From a checkpoint of a small image classifier.
Model: 7.65M parameters, arch resnet_bottleneck, activation silu.
Training: soap at rate 0.0044, batches of 128, held-out accuracy 100%.
Data: trained on microscope photos of single blood and bone marrow cells, 194171 training examples.
Rows from block 5 of a small image classifier, named by matrix and row number. Rows with one number belong to one channel. Each number is 500 + 50 x the weight over its row's rms, rounded and kept within 0 to 999. All counts start at 0. Numbers have three digits each. After the name is the row's rms in percent of the matrix's.
After each channel's rows are labels from the 100 images, of 14976, where the channel reaches its highest value: "colour at peak" is the nearest of a few named colours to the mean colour under the peak; "responds to" is what is common among them. Only what is clearly more common there than usual is listed. The data: microscope photos of single blood and bone marrow cells.
# convs1: 3x3 conv (model.blocks.5.convs.1.weight, 128x128x3x3, each kernel summed), inputs 0-63
# convs2: expand pointwise conv (model.blocks.5.convs.2.weight, 512x128x1x1, transposed), outputs 0-63

convs1.95 079:520522583499473497454565523507551535480630558519580469461425502667461476583545542450354494503423516539451452422498535513487499430510551453478498424518471512526396527558411515515523508472427534
convs2.95 099:513560536458506462535525589420356688545554548489506473464536484487561502523432464551420577548500527550528514444521506488499564515472470538462446400521503460559516576405519584499418462504507486
colour at peak: pink
responds to: smear: peripheral blood; cell type: segmented neutrophil

convs1.115 093:488479561402529505488505500537471484491564578484465502505505465597421525545612565490424452577439421502472401589478522536593545441465445521494495434489433553434463398518499467486500507497520558
convs2.115 105:505588509502475531489459442544451496515491506500484459544481452589521448486483508542477576436463525467553453514520499506515479500521531488492487586490547492506472482469489439466463360495567506
colour at peak: pink
responds to: smear: peripheral blood; cell type: segmented neutrophil

convs1.111 099:407454496444529446516425566446524528534487432423497444581587468580480558527560483503466535472545533493456526509443449600503429420540499469434514516493500448513467597457489505520496601447457491
convs2.111 087:505473506477545468462474477481461701452468530524495509488427537492473491445470525563520571520514337527543500471512502487471554474424490527438504483486506472508478489407513504580401555511549580
colour at peak: pink; white
responds to: smear: peripheral blood; cell type: segmented neutrophil

convs1.74 099:544522533533448534486458408462466522559498425561550472488470545426544612470406469531544485458493456414504438516387461516538428585448527492542487435420524476450505464453484442534539538457532424
convs2.74 095:501409513499534534481526514463328441584549558526521502488522534488598485589506498487451504418474495537456458543414432476396498522394428507420497558533552535519557439510488517512559592481513432
colour at peak: pink
responds to: smear: peripheral blood; cell type: segmented neutrophil

convs1.73 124:573457460490439530497537444611468491537577557539478439558457495542465522518636441434492422459474469494464510445476427524547696471492529536527443493517470502465482449511509417531450485454496480
convs2.73 116:497497435494463633530504530529316566450466511472464530500659449515485493516464525539621431496428426508520505546465582469440525505562493532481447477548465444498535505506424469450390523512483462
colour at peak: pink
responds to: smear: peripheral blood; cell type: segmented neutrophil

convs1.38 109:433503547415548464500580501448400540466528644508430616487527569430492464440551507524516462524422527514482561522467494455557531594534578525405552524573474436504499501539474579551552493511460501
convs2.38 103:528544491472520462363503506467522500608426479515505510439455520510551551480534501535479506543558390537462445570376518512356569478499526486512547385572498531484514572465494502496492452419446569
colour at peak: purple
responds to: smear: peripheral blood; cell type: segmented neutrophil

convs1.64 104:541494520509608519517504526579473483411535510474473460445548533527550429614530456501511460486485486489448471525409536489650624440431422637473573514480474530491521512460503480537509538439534442
convs2.64 113:527561539469501490443496505618521594518528478525539471527578452506568477494476511550665512418523485477576492502463491487639517504499443535521401556463508496449490500500527487487544631530548398
colour at peak: white
responds to: smear: peripheral blood; cell type: segmented neutrophil

convs1.79 109:488532551502493491576425495452543485464486582448463438489586528581472604403466470521548436527432511476544458512530597459522444492545576520540461507470460495498560564613529547539568470598456552
convs2.79 109:498530464513538581416528566462553552511534447551511472528539444466413607502467505505447537490451535439490473502447520515469440478446511451511461455334467444420499518405449536473519388496513608
colour at peak: purple
responds to: smear: peripheral blood; cell type: segmented neutrophil

convs1.52 100:513488484472456457495509473475482510445465389500489471485462510373500423562482469484611546499445461570567574532487474483514570550521515513499512405452603442405483512430471507519431501568530500
convs2.52 097:506514560502441545400527545448561347570441553471561502493490548503556462474526502398434554497508552485445512462417496464517560520509486457550461381525516546453463526732566588513562516509490527
colour at peak: pink
responds to: smear: peripheral blood

convs1.72 095:535424557487407500485471409612501504487558567542508484487567559384443497526508495477491423536567507497589546467468408518519465552494546436482513532534497497426618513464504495423444484530472530
convs2.72 096:538475456433505537512491518449463525481574512510481471530488490537593477523501471586483640445657530509485527500462581463615537499468427371531425649481546498395549518614500462495456354526546496
colour at peak: white
responds to: smear: peripheral blood; cell type: segmented neutrophil

convs1.1 104:529457558529402477605488413590432535506514515474528517541484616466554438456458574497514604513440543503627532501513469516489513517508421457475575527517511517481434532483453583537480482486529534
convs2.1 119:564444530477477552528443544427610395555534506456537477521459530532409531515493547542421484506424523524538452473407441493435468503461425462532491525466487502470477535620518448458469570473528505
colour at peak: purple
responds to: smear: peripheral blood; cell type: segmented neutrophil

convs1.32 107:510532467503531538387448471451475523554482335487487461571497409541512568483508488514513501500523499533408445553461490576517431559499531507417493533433533548515421590448485427563492500494499485
convs2.32 102:470272438519513314542487550467407519529398482486494499535565477499536506534505409453407447489521527489533513475468423449575471478469438429507430441584482526456468481559526449537513386525527494
colour at peak: white
responds to: smear: peripheral blood; cell type: segmented neutrophil

convs1.54 122:467519483462541517511529540580564556557602645501498550472451448574560628527466495502531464491495515451470471470509533499580624503548521492478413436498416508499551471538530568468500490518455475
convs2.54 115:504575498558420424524489515464530462586497493507579488488409510517478531497494465439583486544418479433476465486454532498568451531586464503404495446488500521501454524500443411530542530489507497
colour at peak: purple
responds to: smear: peripheral blood; cell type: segmented neutrophil

convs1.60 116:479534602500513433591569574567477453599448386447489478500537411569552528634460580514436527505481465473432460546479464488567534539441529513461513445500508443523436492435454458467438518500529528
convs2.60 090:496620527505462554461530529440389528411555496509472470514523437537548461521553495579329575478573687534518460480478566515426549446524506554608530477567521451526539509425448524503527450482594504
colour at peak: pink
responds to: smear: peripheral blood

convs1.105 113:505504484442606472519546474515467417476444459507546454461463510478454505494596366496521546459452498504520469539419471486503550469483570529580477612490575497480521445517526459464501390458547466
convs2.105 120:533497526528533478539508521540459462385526530483484481472526460540454490577477541469512481549517472442499536488458512534475515471497470448620519534429477512423475536590592519438622492516551555
colour at peak: pink
responds to: smear: peripheral blood; cell type: segmented neutrophil

convs1.8 097:504442459483353475564565482539512478484548499490511523499498422489526423471537432476550436504569438539561467484510498441411540513536508459508498389509460535444399439600571482405478523442509513
convs2.8 112:484532462450456592545497502560417557520630498505515519465508517529430548500503472407472492488574595451475401531464513479388474465482553481484489542492517503554484416556474570512404561523526409
colour at peak: pink
responds to: smear: peripheral blood

convs1.121 071:521547437418490499447519420499535490440437376436506440473508585452490547524503421481524584451536485482513493552516533521631492510550396434516650501484482582471503469493477430584477549542492539
convs2.121 076:552406463520549454494624502489442607366502492486398533426487546542385523573482564490388505527555406542483476418427536480497555475550403456497405620526457496568406489558570386463557549537498575
colour at peak: pink
responds to: smear: peripheral blood

convs1.10 106:490498491471487402586545431691586505473557525436547471492457501494476515473440421499533539472421518524408496537525496566493462481463470524569525503515475568530489577480453556497439467487583518
convs2.10 124:469472512479611494505515532516518583553473485497519460476521519481447394490485492480470528459396500515570410559416450518519513555506521528449441538463461519526464531553431553494477497512514476
colour at peak: purple
responds to: smear: peripheral blood; cell type: segmented neutrophil

convs1.112 089:581433500555509567526463505538600492565451409536500477531499405445496526492558581573524481493428461501320449477509433481519469512440495459436579484467498528456463458457443561481527432464528526
convs2.112 079:433570409510461542484465505480468348579563493513510479547614498466496512489381405535604445495443482473492528493481519481571488501576428525488489399512537492510541495441456522533309442507458304
colour at peak: pink
responds to: smear: peripheral blood

convs1.36 105:530507565534535409510600497473572519533506401429449421495470459603513448580423625514502510441538456449588477557506492515474462512461492549500450491491479534470454456464500463509485535522446449
convs2.36 098:427650448504560496449523496558631487429514516460497485529440456542440446552502561505340442502465647470553504567479497483500491468480440501500553578525488448613543461529488547477656582478481375
colour at peak: white
responds to: smear: peripheral blood; cell type: segmented neutrophil

convs1.126 114:465558482478543471437435454467562529523423578487532504423450570383556524608442560576644523525528473550557532461432485452590529584489561499489497538511545500500541542532459456431519522536543542
convs2.126 109:496582488495481493580453474495504450539514491531445517420504460520537562546484481567528564514440392550483519469517472528568502458487422475459476469390478472407492548481527471517594505477478484
colour at peak: purple
responds to: smear: peripheral blood; cell type: segmented neutrophil

convs1.123 113:474460392525514507402447443498509456487553504468516437529465532430566558506526412548598488484426521473528450450466461443505422510535545400500509531436547452507532476508561525451562555476472508
convs2.123 110:498558534485426535485468474480614459515475548532503527511438474541392421521528497490580544529468424529414505500576492537447464492438474531567523570454462447503497519482594513554427386497536410
colour at peak: purple
responds to: smear: peripheral blood; cell type: segmented neutrophil

convs1.28 119:452465533441584513571493522452551465465524427381438451476505603607575514314477559472428541479478502481538508438404496539457484519480386460443549444552504502468479530500555505549508502491475505
convs2.28 119:516416515456509436527511499488529458679500513463475539501492476464465624558482567463570479479363507518484463483516511503459515481488504458494417464444493464394475543530518481481367498465493328
colour at peak: purple
responds to: smear: peripheral blood; cell type: segmented neutrophil

convs1.15 092:515466561503396550540507479544565470564609690568510498437465604474512568463385583421448454390514456485496515523483499564503488453501422465563482459557463429571489486456535511492476471515487465
convs2.15 086:507447502512434556521529485494548524534549519537492479472577488497512413479509515579532533512461538483488549578469529513363392543539527526508555449410468494515501555422449479499610456528563429
colour at peak: pink
responds to: smear: peripheral blood

convs1.11 111:456469546497499573462468537539417479486430368473441420550504563512457585495550590487372453402427459484541454547516523417570404461524493509512511550506477559402494508450486530607512511401455511
convs2.11 107:486490538511497382490460495498316389509486481511547490522646496423507568520478497423469450550347507399476545473529547457448468506483465509500510486486466504445559420521432481452383547542489348
colour at peak: pink
responds to: smear: peripheral blood; cell type: segmented neutrophil

convs1.84 101:494450517485496515596369576446482447479539618472471526440482586503450449633521499463580495459591475384476439610544572405530550496490455465435516507497506481498451484498549487527538457449446469
convs2.84 111:520511443437517543449561540483654464552491530429525447555392491492490426522510556405578536453529498482449538503475507494649552482563604548474352428551490510590529525563450462480541480544506551
colour at peak: pink
responds to: smear: peripheral blood; cell type: segmented neutrophil

convs1.50 096:472570474533495426430447496480570444492484405511441548603521499513564555472375606551500463581559569526480566494413513602505441530530446465506564493481557541490533462482543468443543591556481511
convs2.50 090:480561499457497531554542487528518530505498480487460501550416472495512476476472506469337512464393592552522540514584456492458449489447382458504587591517540500496466440565430552517537387515474482
colour at peak: pink
responds to: smear: peripheral blood

convs1.39 099:548548492442425458451550503475452499519561513512472597523475650460513442591529511485439426536504441425496528472549479546393558497500436416404513547521570516501551445462521518466552536526515526
convs2.39 093:534596487509479564472458480460506480495414583504421491446663463557581535426499528508683562588510442447599570541476536502490498524517538601529589476462539479387531481504558464470526518456526517
colour at peak: pink
responds to: smear: peripheral blood; cell type: segmented neutrophil

convs1.18 098:532490509530564463437547457503521486591437528468555560502529517573502599532514482467520508486616502539437448477561579452535464588525470481538385592566574430556596520511494496442560553488463521
convs2.18 100:523558512502566481479604493437536456530446488528528475531516598499500510473499490491517492494490608602468512521538535382440484506526470490477436451447481493503496516559422489525436508534403544
colour at peak: purple
responds to: smear: peripheral blood; cell type: segmented neutrophil

convs1.101 090:544481492461468449384475510499522503490441424475503484512410540521449513508438432471469519510547519541510536541438507492474508513441498584582394530458512423474481632397358463476465514517563506
convs2.101 088:473524381486535540541500540535511577477568500491498491449623536484547520515514495436430498444340523495592505500490472537502525499473501526596544413551568498492490482487519525560494468499536655
colour at peak: pink
responds to: smear: peripheral blood

convs1.5 111:587472529448458504490540514552527513510411481541449469528517511447523526617584473501670511539529462488493489545547496464531560446438480607454576437411508563478484474380526471496489516450523508
convs2.5 110:535449420523480366505482421523668421534543535482484503496568527479478512563486508462607458473436559551527518593500426513453561515455461470396489475526524447449552469467467452465508571459477573
colour at peak: pink
responds to: smear: peripheral blood

convs1.116 099:468553453491606546334557541489526482557581512615498618439457470479506452484451512487507528501383536451527572493538535444514490460570595492524494443486484432471516507526465471546578487527463408
convs2.116 103:540477554444474418547492561505485595508533498440553556485452496477495472533454531489573399467481480494469453486462486442496478505479414516440508568418489490541565492442445475510555410501512555
colour at peak: purple
responds to: smear: peripheral blood; cell type: segmented neutrophil

convs1.66 121:555511410440468527547545476547569515515532531447529436445513455545526442537570443504598506512541487507576525503478552389522673527521446550490530525553485517437524517492531563501573459496497491
convs2.66 104:471614548569540484454497527437666428535536497546593521520422498529576535496573442556570537524534430515526499484542469472423519486462583523482441456514471499570539483521416560506445499493450629
colour at peak: pink; white
responds to: smear: peripheral blood; cell type: segmented neutrophil

convs1.31 120:536519479552515490535419500445469510441442483498468409515455536504518480592444629527543487486418402453545448438604558470493412570539535518527480407445485403456455437468495515545437489561501501
convs2.31 104:530574591523537405463489517475392407508478571521526504501502521509555550526527461528443535549543543427482516506475451518529534474476588425529523416516507495458389404435492540546405559469480534
colour at peak: purple
responds to: smear: peripheral blood; cell type: segmented neutrophil

convs1.107 137:452474483503439483567485468559534512460454452483504490542453476546545585495517461511428470497473458550393582538559503672498445430485464462534521526470504518572503526551462446487452469550556552
convs2.107 118:549472529490486469492496542524319562469486472464538527476573513482440492428519535551369453520484489485525456512465527511625477480390554467496516465535464463590457554486488499492549428482497464
colour at peak: pink
responds to: smear: peripheral blood; cell type: segmented neutrophil

convs1.4 126:517469494394579496574426434618401495583524587533491552470471544407464519405565466508492509535527523452592530470516471403504590419418487441530458525588457456550524434438494574440431473483459494
convs2.4 118:475611465492555458584569481498500518515500443464486538501589545461563432535497540472564430494634573531467487464395563524516481479470571557506510420443464492525497502516498486548560482529480512
colour at peak: purple
responds to: smear: peripheral blood; cell type: segmented neutrophil

convs1.41 115:472442425511437474521425497468504563452458406432447545569486542450456502583599568503511601535523518600492519517476455518561582554590413449446530531456591493472461477541518447478534484522522504
convs2.41 110:477509417490563559492490503496574327441536542488454510451503500501621497510559517452441461496435438515547479487514449477547493516503494486500420517543509514533453415550553530452506439539490525
colour at peak: pink
responds to: smear: peripheral blood

convs1.71 108:449477513536449456533500545507445498465485478504517545487512437532506597431512604500398488533538448492527438530437535468505491554413583476418473487410512481468522492480444480444480527496481475
convs2.71 095:546512463476541504513484440481530568403509474459490506558485509461569542537493496466394518489455694427546552453420491590443528488534377480527467551445477469414526432597475476469537473464561379
colour at peak: pink
responds to: smear: peripheral blood

convs1.97 099:471453487517514470493468441543648462446564535550485411483477441506492502528458524489555476464469497590522554527463430443541625449519417479526432457586492416500473511545492570512568404459478502
convs2.97 100:551592416495393493449525398526444411434523535487592504494504516513445576502504417568573524498536610529436421482528520505509528488534409448498554518509492483548509519454446409502335569477483284
colour at peak: pink
responds to: smear: peripheral blood; cell type: segmented neutrophil

convs1.59 111:577527515451536543512504510383341488482610651452497567440424541540508467539572501417574457481504519545560468473490464490520561501467575460450460381505454441494577468482426474463504509510492514
convs2.59 123:484488526488461440452430474405395410514440453496472498498456538449404456497521480484610474494395514425495453490422478480355549477477544470522486404470487442493551512492482532467473521480484459
colour at peak: pink
responds to: smear: peripheral blood; cell type: segmented neutrophil

convs1.113 096:455529557390433527515426412491541492469496447492520510545470455558497460531429498557647519530478411489507399584461480481499642552451463530504441504517476584441451494487586496399500461508467486
convs2.113 092:488447462504494563521542475508567573543512552488450512427524474512552550549477457419530463577493435504529460468504430500568531503367384507472508519558525546535498514535455449502378392536489509
colour at peak: pink
responds to: smear: peripheral blood

convs1.16 096:449468461562518530470383445589436455464526617550458506492547559551443466426517458521508472501465500505482472557472515476587518407430630500417516520464509418546535432501512491534398495464465476
convs2.16 098:518505502467450610477519502565452523519534502483531510516627522512503588487482508539476473525465534560462489487519400461388483493490537494569499371366439511516512536531631500495468521511552580
colour at peak: purple
responds to: smear: peripheral blood; cell type: segmented neutrophil

convs1.56 100:516551457490562447491442477447570480503462551468493520472490424483535462491537466455604463541561595496480515489460454463506416554498570512536427520497518447497455495470481492568549508561438495
convs2.56 108:560546494471484592607534474482456510620531472455515455414434380490422489537515521464426370468484541519544449491444537518507468479462462530472451586426475544463455649595472506426497396480513464
colour at peak: purple
responds to: smear: peripheral blood; cell type: segmented neutrophil