config.yaml
dataset: "microscope photos of single blood and bone marrow cells"
num_classes: 2
depths: [4, 7, 4]
kernel_size: 3
optimizer: "soap"
learning_rate: 0.0044
beta1: 0.95
shampoo_beta: 0.99
eps: 1e-08
merge_dims: true
max_grad_norm: 1.0
epochs: 12.9
weight_decay: 0.09
adamw_weight_decay_other_params: 0.01
Rows from block 10 of a small image classifier, named by matrix and row number. Rows with one number belong to one channel. Each number is 200 + 20 x the weight over its row's rms, rounded and kept within 0 to 999. All counts start at 0.
Before each channel's rows are labels from the 100 images, of 14976, where the channel reaches its highest value: "patch colour" is the nearest of a few named colours to the mean colour under the peak; "responds to" is what is common among them. Only what is clearly more common there than usual is listed. The data: microscope photos of single blood and bone marrow cells. In brackets: how many of the 100, against the usual share in percent.
# convs1: 3x3 conv (model.blocks.10.convs.1.weight, 128x128x3x3, each kernel summed), inputs 0-63
# convs2: expand pointwise conv (model.blocks.10.convs.2.weight, 512x128x1x1, transposed), outputs 0-56

patch colour: pink (53 vs 24.2)
responds to: smear: peripheral blood (100 vs 16.2); cell type: segmented neutrophil (81 vs 20)
convs1.15,194,189,182,251,240,191,219,202,185,215,198,184,225,221,213,170,201,172,191,187,211,209,188,252,184,169,211,190,182,211,201,182,154,216,203,202,180,204,197,157,210,214,176,206,188,182,183,203,208,202,178,191,192,190,222,247,236,197,223,210,206,195,186,156
convs2.15,200,167,228,199,201,174,218,189,231,225,137,182,202,183,207,213,172,189,196,190,211,223,194,170,224,210,190,192,183,157,193,208,182,200,192,199,162,231,179,186,197,173,198,192,206,178,210,262,182,205,175,186,192,216,196,233,212

patch colour: purple (54 vs 21.5)
responds to: smear: peripheral blood (100 vs 16.2); cell type: segmented neutrophil (76 vs 20)
convs1.64,216,208,195,205,203,195,181,192,186,215,198,210,209,221,196,217,186,220,194,196,195,203,207,231,204,227,235,191,190,177,206,197,232,183,209,236,190,225,187,167,190,199,168,212,198,180,234,214,216,193,202,198,204,187,201,219,180,220,188,257,217,219,170,168
convs2.64,164,205,190,194,275,181,198,209,207,191,229,197,195,192,233,189,192,183,197,207,192,214,170,195,186,180,204,211,159,202,182,216,182,202,197,190,191,196,184,207,199,201,178,226,212,229,179,264,185,218,175,186,183,192,200,199,214

patch colour: pink (58 vs 24.2)
responds to: smear: peripheral blood (100 vs 16.2); cell type: segmented neutrophil (64 vs 20)
convs1.102,188,203,195,198,195,192,220,199,208,237,217,192,213,219,205,210,185,192,189,179,204,197,194,233,187,199,216,173,203,180,202,224,218,196,202,220,186,247,169,201,179,193,187,208,220,222,219,185,231,166,191,220,197,252,182,190,186,213,189,222,175,210,183,189
convs2.102,183,216,190,197,253,171,166,166,217,233,178,212,216,184,163,186,206,203,201,194,207,199,206,205,200,209,185,205,198,195,208,196,230,191,218,196,205,185,178,206,221,195,217,207,202,138,201,206,222,212,208,218,174,200,212,222,180

patch colour: pink (67 vs 24.2)
responds to: smear: peripheral blood (100 vs 16.2); cell type: segmented neutrophil (79 vs 20)
convs1.115,223,187,206,185,158,204,180,170,192,207,195,176,221,191,217,187,192,196,204,210,205,192,175,159,199,219,177,209,216,184,204,183,257,193,198,229,208,210,211,193,199,199,198,149,193,171,189,217,233,203,170,199,246,186,194,209,201,210,218,186,217,196,195,166
convs2.115,191,205,205,193,214,189,166,227,175,185,179,239,173,198,211,214,204,206,215,209,198,184,195,224,221,214,211,193,216,182,206,207,216,208,229,200,173,198,209,197,224,176,157,223,209,184,189,181,217,207,182,169,139,191,181,275,214

patch colour: purple (67 vs 21.5)
responds to: smear: peripheral blood (100 vs 16.2); cell type: segmented neutrophil (77 vs 20)
convs1.28,210,207,204,192,206,204,174,199,191,182,217,180,230,190,155,193,197,190,208,202,197,198,206,220,200,255,201,203,207,191,218,186,186,204,193,209,206,217,207,181,202,215,201,199,189,223,193,208,198,216,186,211,210,185,186,266,183,183,188,184,203,174,198,264
convs2.28,204,183,230,187,193,169,236,195,184,146,168,203,185,211,184,198,196,200,174,216,216,170,190,227,114,181,173,170,210,159,182,184,206,194,175,204,174,205,182,192,182,176,189,174,199,196,188,202,221,214,206,195,167,177,247,229,202

patch colour: purple (48 vs 21.5)
responds to: smear: peripheral blood (100 vs 16.2); cell type: segmented neutrophil (60 vs 20)
convs1.125,201,201,194,197,207,181,215,202,241,206,212,187,176,184,188,209,193,237,202,221,220,182,175,229,202,169,173,206,215,217,204,184,160,262,213,175,196,207,187,200,208,162,196,194,196,208,197,179,198,202,201,210,207,216,194,154,225,246,190,186,200,229,191,209
convs2.125,161,212,193,197,157,195,201,209,221,202,197,231,203,173,220,191,199,184,186,192,219,232,172,165,216,194,178,187,204,187,199,184,172,199,201,194,167,179,196,182,230,200,239,230,196,177,207,210,178,217,197,198,231,196,201,148,192

patch colour: pink (55 vs 24.2)
responds to: smear: peripheral blood (100 vs 16.2); cell type: segmented neutrophil (60 vs 20)
convs1.52,193,198,220,168,165,220,164,192,185,174,231,195,250,197,216,192,214,208,201,217,190,211,227,253,189,216,222,195,211,184,227,202,187,183,217,199,184,230,188,182,198,220,174,183,205,194,204,235,222,196,202,203,162,160,188,181,180,172,205,212,191,198,205,209
convs2.52,178,185,170,193,188,152,188,182,217,195,243,219,188,178,219,181,207,185,213,200,184,179,209,193,189,188,212,227,197,204,194,209,208,208,175,183,173,176,206,190,203,241,225,199,213,202,189,206,177,182,218,233,242,196,229,243,192

patch colour: pink (50 vs 24.2); white (47 vs 21.6)
responds to: smear: peripheral blood (100 vs 16.2); cell type: segmented neutrophil (50 vs 20)
convs1.0,206,208,190,199,194,208,174,193,210,204,212,179,215,208,161,217,183,184,206,193,177,208,206,232,217,197,184,194,181,206,194,177,204,224,194,220,208,218,213,176,226,213,186,185,203,213,196,182,207,231,192,192,180,181,211,240,180,242,164,174,205,200,176,214
convs2.0,186,201,168,211,142,181,196,173,207,174,213,206,229,236,190,192,186,196,205,203,219,166,201,189,211,201,212,205,226,200,210,196,176,208,185,202,195,191,185,200,161,192,174,178,187,185,219,176,238,178,200,187,210,180,212,188,202

patch colour: white (78 vs 21.6)
responds to: smear: peripheral blood (100 vs 16.2); cell type: segmented neutrophil (78 vs 20)
convs1.103,195,216,210,190,219,191,208,202,188,224,158,204,166,182,202,225,187,188,192,204,218,219,229,165,221,211,189,217,195,229,197,198,218,158,228,161,196,183,195,183,218,184,218,199,169,225,208,216,187,216,217,188,192,238,203,198,174,192,202,184,212,202,189,191
convs2.103,218,180,190,187,192,186,145,208,224,210,199,217,229,144,198,192,214,191,206,192,174,209,216,185,192,186,223,200,203,215,229,201,167,199,166,192,196,226,200,189,189,200,233,229,186,195,170,186,184,204,198,187,177,204,224,256,240

patch colour: pink (55 vs 24.2)
responds to: smear: peripheral blood (100 vs 16.2); cell type: segmented neutrophil (73 vs 20)
convs1.50,196,157,192,219,223,207,242,234,219,173,209,186,190,204,192,208,208,165,178,177,189,191,196,232,153,191,216,217,210,202,218,175,182,245,191,181,207,192,203,204,198,193,221,167,172,168,165,179,153,218,214,197,195,195,199,237,196,177,195,182,190,213,198,186
convs2.50,213,202,179,194,197,196,185,194,195,220,193,163,188,220,165,210,221,179,195,191,177,186,179,176,201,201,186,199,182,153,163,190,227,205,226,206,212,229,201,202,230,211,160,185,189,185,176,239,171,185,220,233,227,191,204,207,176

patch colour: purple (44 vs 21.5)
responds to: smear: peripheral blood (100 vs 16.2); cell type: segmented neutrophil (62 vs 20)
convs1.122,211,166,205,198,189,198,201,182,201,185,197,218,192,176,185,217,170,184,198,180,205,227,203,210,219,203,229,178,180,199,175,243,216,234,198,221,201,237,186,158,182,216,221,209,204,214,217,199,230,213,235,202,223,236,185,180,187,205,218,199,185,198,200,236
convs2.122,193,233,205,201,240,217,267,228,219,222,207,245,186,194,242,182,214,208,206,205,196,195,148,205,176,186,200,212,211,180,193,205,195,215,210,227,195,194,194,201,167,164,223,222,202,190,173,213,203,185,196,195,201,208,195,187,198

patch colour: white (68 vs 21.6)
responds to: smear: peripheral blood (100 vs 16.2); cell type: segmented neutrophil (74 vs 20)
convs1.37,167,190,197,247,228,210,202,200,157,196,178,213,184,232,174,201,183,222,186,184,216,196,183,223,186,185,198,206,209,180,198,194,217,250,216,195,185,191,167,233,199,178,201,211,202,175,240,197,217,202,193,225,193,181,211,185,223,221,186,216,207,199,201,203
convs2.37,211,197,192,204,229,225,203,189,196,179,178,172,179,177,203,200,202,204,220,219,182,211,224,187,199,199,218,207,182,188,208,203,195,191,173,178,245,190,192,185,176,165,217,175,205,189,165,273,210,221,206,187,199,190,200,247,200

patch colour: pink (53 vs 24.2)
responds to: smear: peripheral blood (100 vs 16.2); cell type: segmented neutrophil (80 vs 20)
convs1.46,194,195,186,183,198,205,214,215,198,211,202,194,206,217,195,169,210,191,205,197,201,202,195,244,213,207,229,188,208,212,185,210,202,214,185,155,181,227,215,201,180,206,186,214,175,204,215,194,221,192,187,171,195,181,194,207,214,216,213,211,175,215,174,267
convs2.46,217,184,205,199,170,229,153,212,230,191,221,188,187,213,177,213,220,179,187,193,200,212,207,198,233,210,202,209,201,208,196,212,219,189,182,201,197,208,234,209,175,176,177,185,199,171,215,187,189,197,181,228,222,197,200,197,186

patch colour: pink (71 vs 24.2)
responds to: smear: peripheral blood (96 vs 16.2); cell type: segmented neutrophil (50 vs 20)
convs1.47,210,183,206,177,224,204,206,202,220,183,221,181,195,163,206,180,223,186,221,211,152,202,181,208,237,213,210,210,193,205,205,234,159,198,207,180,208,182,209,171,206,197,186,159,200,194,181,173,204,228,204,224,216,209,189,188,190,183,200,155,179,165,203,182
convs2.47,187,232,156,211,239,237,199,191,192,180,205,206,222,183,192,210,219,202,186,207,188,209,215,194,213,180,194,194,211,166,190,196,206,192,176,194,196,186,196,197,187,178,174,179,185,209,186,201,182,189,224,209,219,192,208,169,185

patch colour: white (81 vs 21.6)
responds to: smear: peripheral blood (100 vs 16.2); cell type: segmented neutrophil (60 vs 20)
convs1.62,197,154,200,173,186,211,208,205,217,200,220,191,194,183,220,152,212,162,204,195,223,181,195,167,174,161,184,198,188,204,214,185,168,206,186,236,185,189,207,190,191,195,202,207,206,201,216,218,191,184,188,174,185,216,193,192,165,180,249,194,216,241,171,255
convs2.62,193,222,214,193,161,218,223,194,200,214,204,174,227,206,202,213,206,211,180,203,175,203,204,209,180,209,187,186,199,156,213,194,201,205,188,188,196,209,211,215,164,184,206,179,182,204,220,226,187,192,195,199,197,200,214,179,178

patch colour: pink (52 vs 24.2)
responds to: smear: peripheral blood (100 vs 16.2); cell type: segmented neutrophil (72 vs 20)
convs1.55,194,202,201,217,215,212,236,197,190,214,218,191,192,186,207,211,186,243,191,207,214,191,184,165,184,208,216,204,198,179,180,197,265,228,210,217,192,178,169,202,194,181,197,193,220,205,226,187,204,181,197,229,184,220,212,199,237,226,192,236,190,158,195,168
convs2.55,205,205,181,204,243,186,208,189,188,195,219,181,220,228,211,214,194,193,212,196,185,205,181,189,204,197,224,175,222,187,181,208,206,209,161,200,209,220,227,233,186,173,199,170,200,192,192,209,217,194,192,157,186,206,212,211,188

patch colour: pink (63 vs 24.2)
responds to: smear: peripheral blood (100 vs 16.2); cell type: segmented neutrophil (44 vs 20)
convs1.57,182,147,220,175,168,226,184,196,236,194,217,198,229,177,220,165,217,210,193,187,176,200,171,227,186,233,210,200,179,213,223,218,182,187,225,226,198,164,193,197,181,230,181,190,199,170,229,227,201,231,209,206,176,180,204,175,217,189,209,184,206,202,183,222
convs2.57,191,194,236,196,209,164,260,198,196,181,236,226,208,227,187,189,202,208,202,190,219,201,210,203,238,217,165,208,199,216,232,181,167,200,137,201,215,205,238,186,189,208,204,209,179,213,190,226,211,216,200,210,173,212,167,215,199

patch colour: pink (58 vs 24.2)
responds to: smear: peripheral blood (100 vs 16.2); cell type: segmented neutrophil (78 vs 20)
convs1.61,223,195,190,149,179,165,194,181,196,212,173,205,157,206,204,219,189,222,203,179,162,200,165,190,182,216,182,188,216,200,194,196,199,198,185,203,177,189,191,190,177,184,212,203,189,222,232,222,216,197,217,197,224,214,194,179,192,172,222,185,196,186,162,219
convs2.61,183,191,198,216,222,210,213,204,184,200,204,179,206,220,207,205,206,214,179,195,199,193,236,201,199,231,201,207,190,195,220,220,201,206,145,197,168,196,226,163,188,180,190,234,198,182,208,204,250,194,193,194,191,202,194,186,178

patch colour: pink (55 vs 24.2); white (44 vs 21.6)
responds to: smear: peripheral blood (100 vs 16.2); cell type: segmented neutrophil (78 vs 20)
convs1.11,207,166,211,219,216,206,173,206,226,169,176,190,193,192,177,235,203,244,200,213,197,165,196,186,215,228,176,225,209,203,194,193,218,220,170,192,210,192,211,199,215,218,217,215,188,159,208,177,187,186,175,191,171,154,210,204,204,225,201,184,224,171,202,161
convs2.11,169,174,223,201,159,196,154,206,188,223,218,189,204,166,169,198,218,171,189,202,200,193,204,206,220,196,209,200,224,183,209,211,204,179,194,198,193,178,206,222,207,217,185,214,214,192,202,234,221,204,199,183,157,218,201,203,188

patch colour: purple (55 vs 21.5)
responds to: smear: peripheral blood (100 vs 16.2); cell type: segmented neutrophil (76 vs 20)
convs1.2,202,188,225,192,197,201,192,204,197,207,203,221,187,172,193,214,188,190,232,187,209,177,196,190,164,201,191,206,195,208,203,195,246,211,184,194,209,203,218,189,193,205,206,214,182,178,198,196,221,189,243,215,209,208,212,130,172,192,222,218,202,209,190,177
convs2.2,198,231,195,216,235,181,212,188,193,237,218,187,201,211,230,237,208,210,190,197,183,214,199,202,220,228,182,225,202,203,188,203,195,190,209,170,190,225,204,185,183,209,176,200,174,236,160,227,179,194,191,213,199,195,209,169,239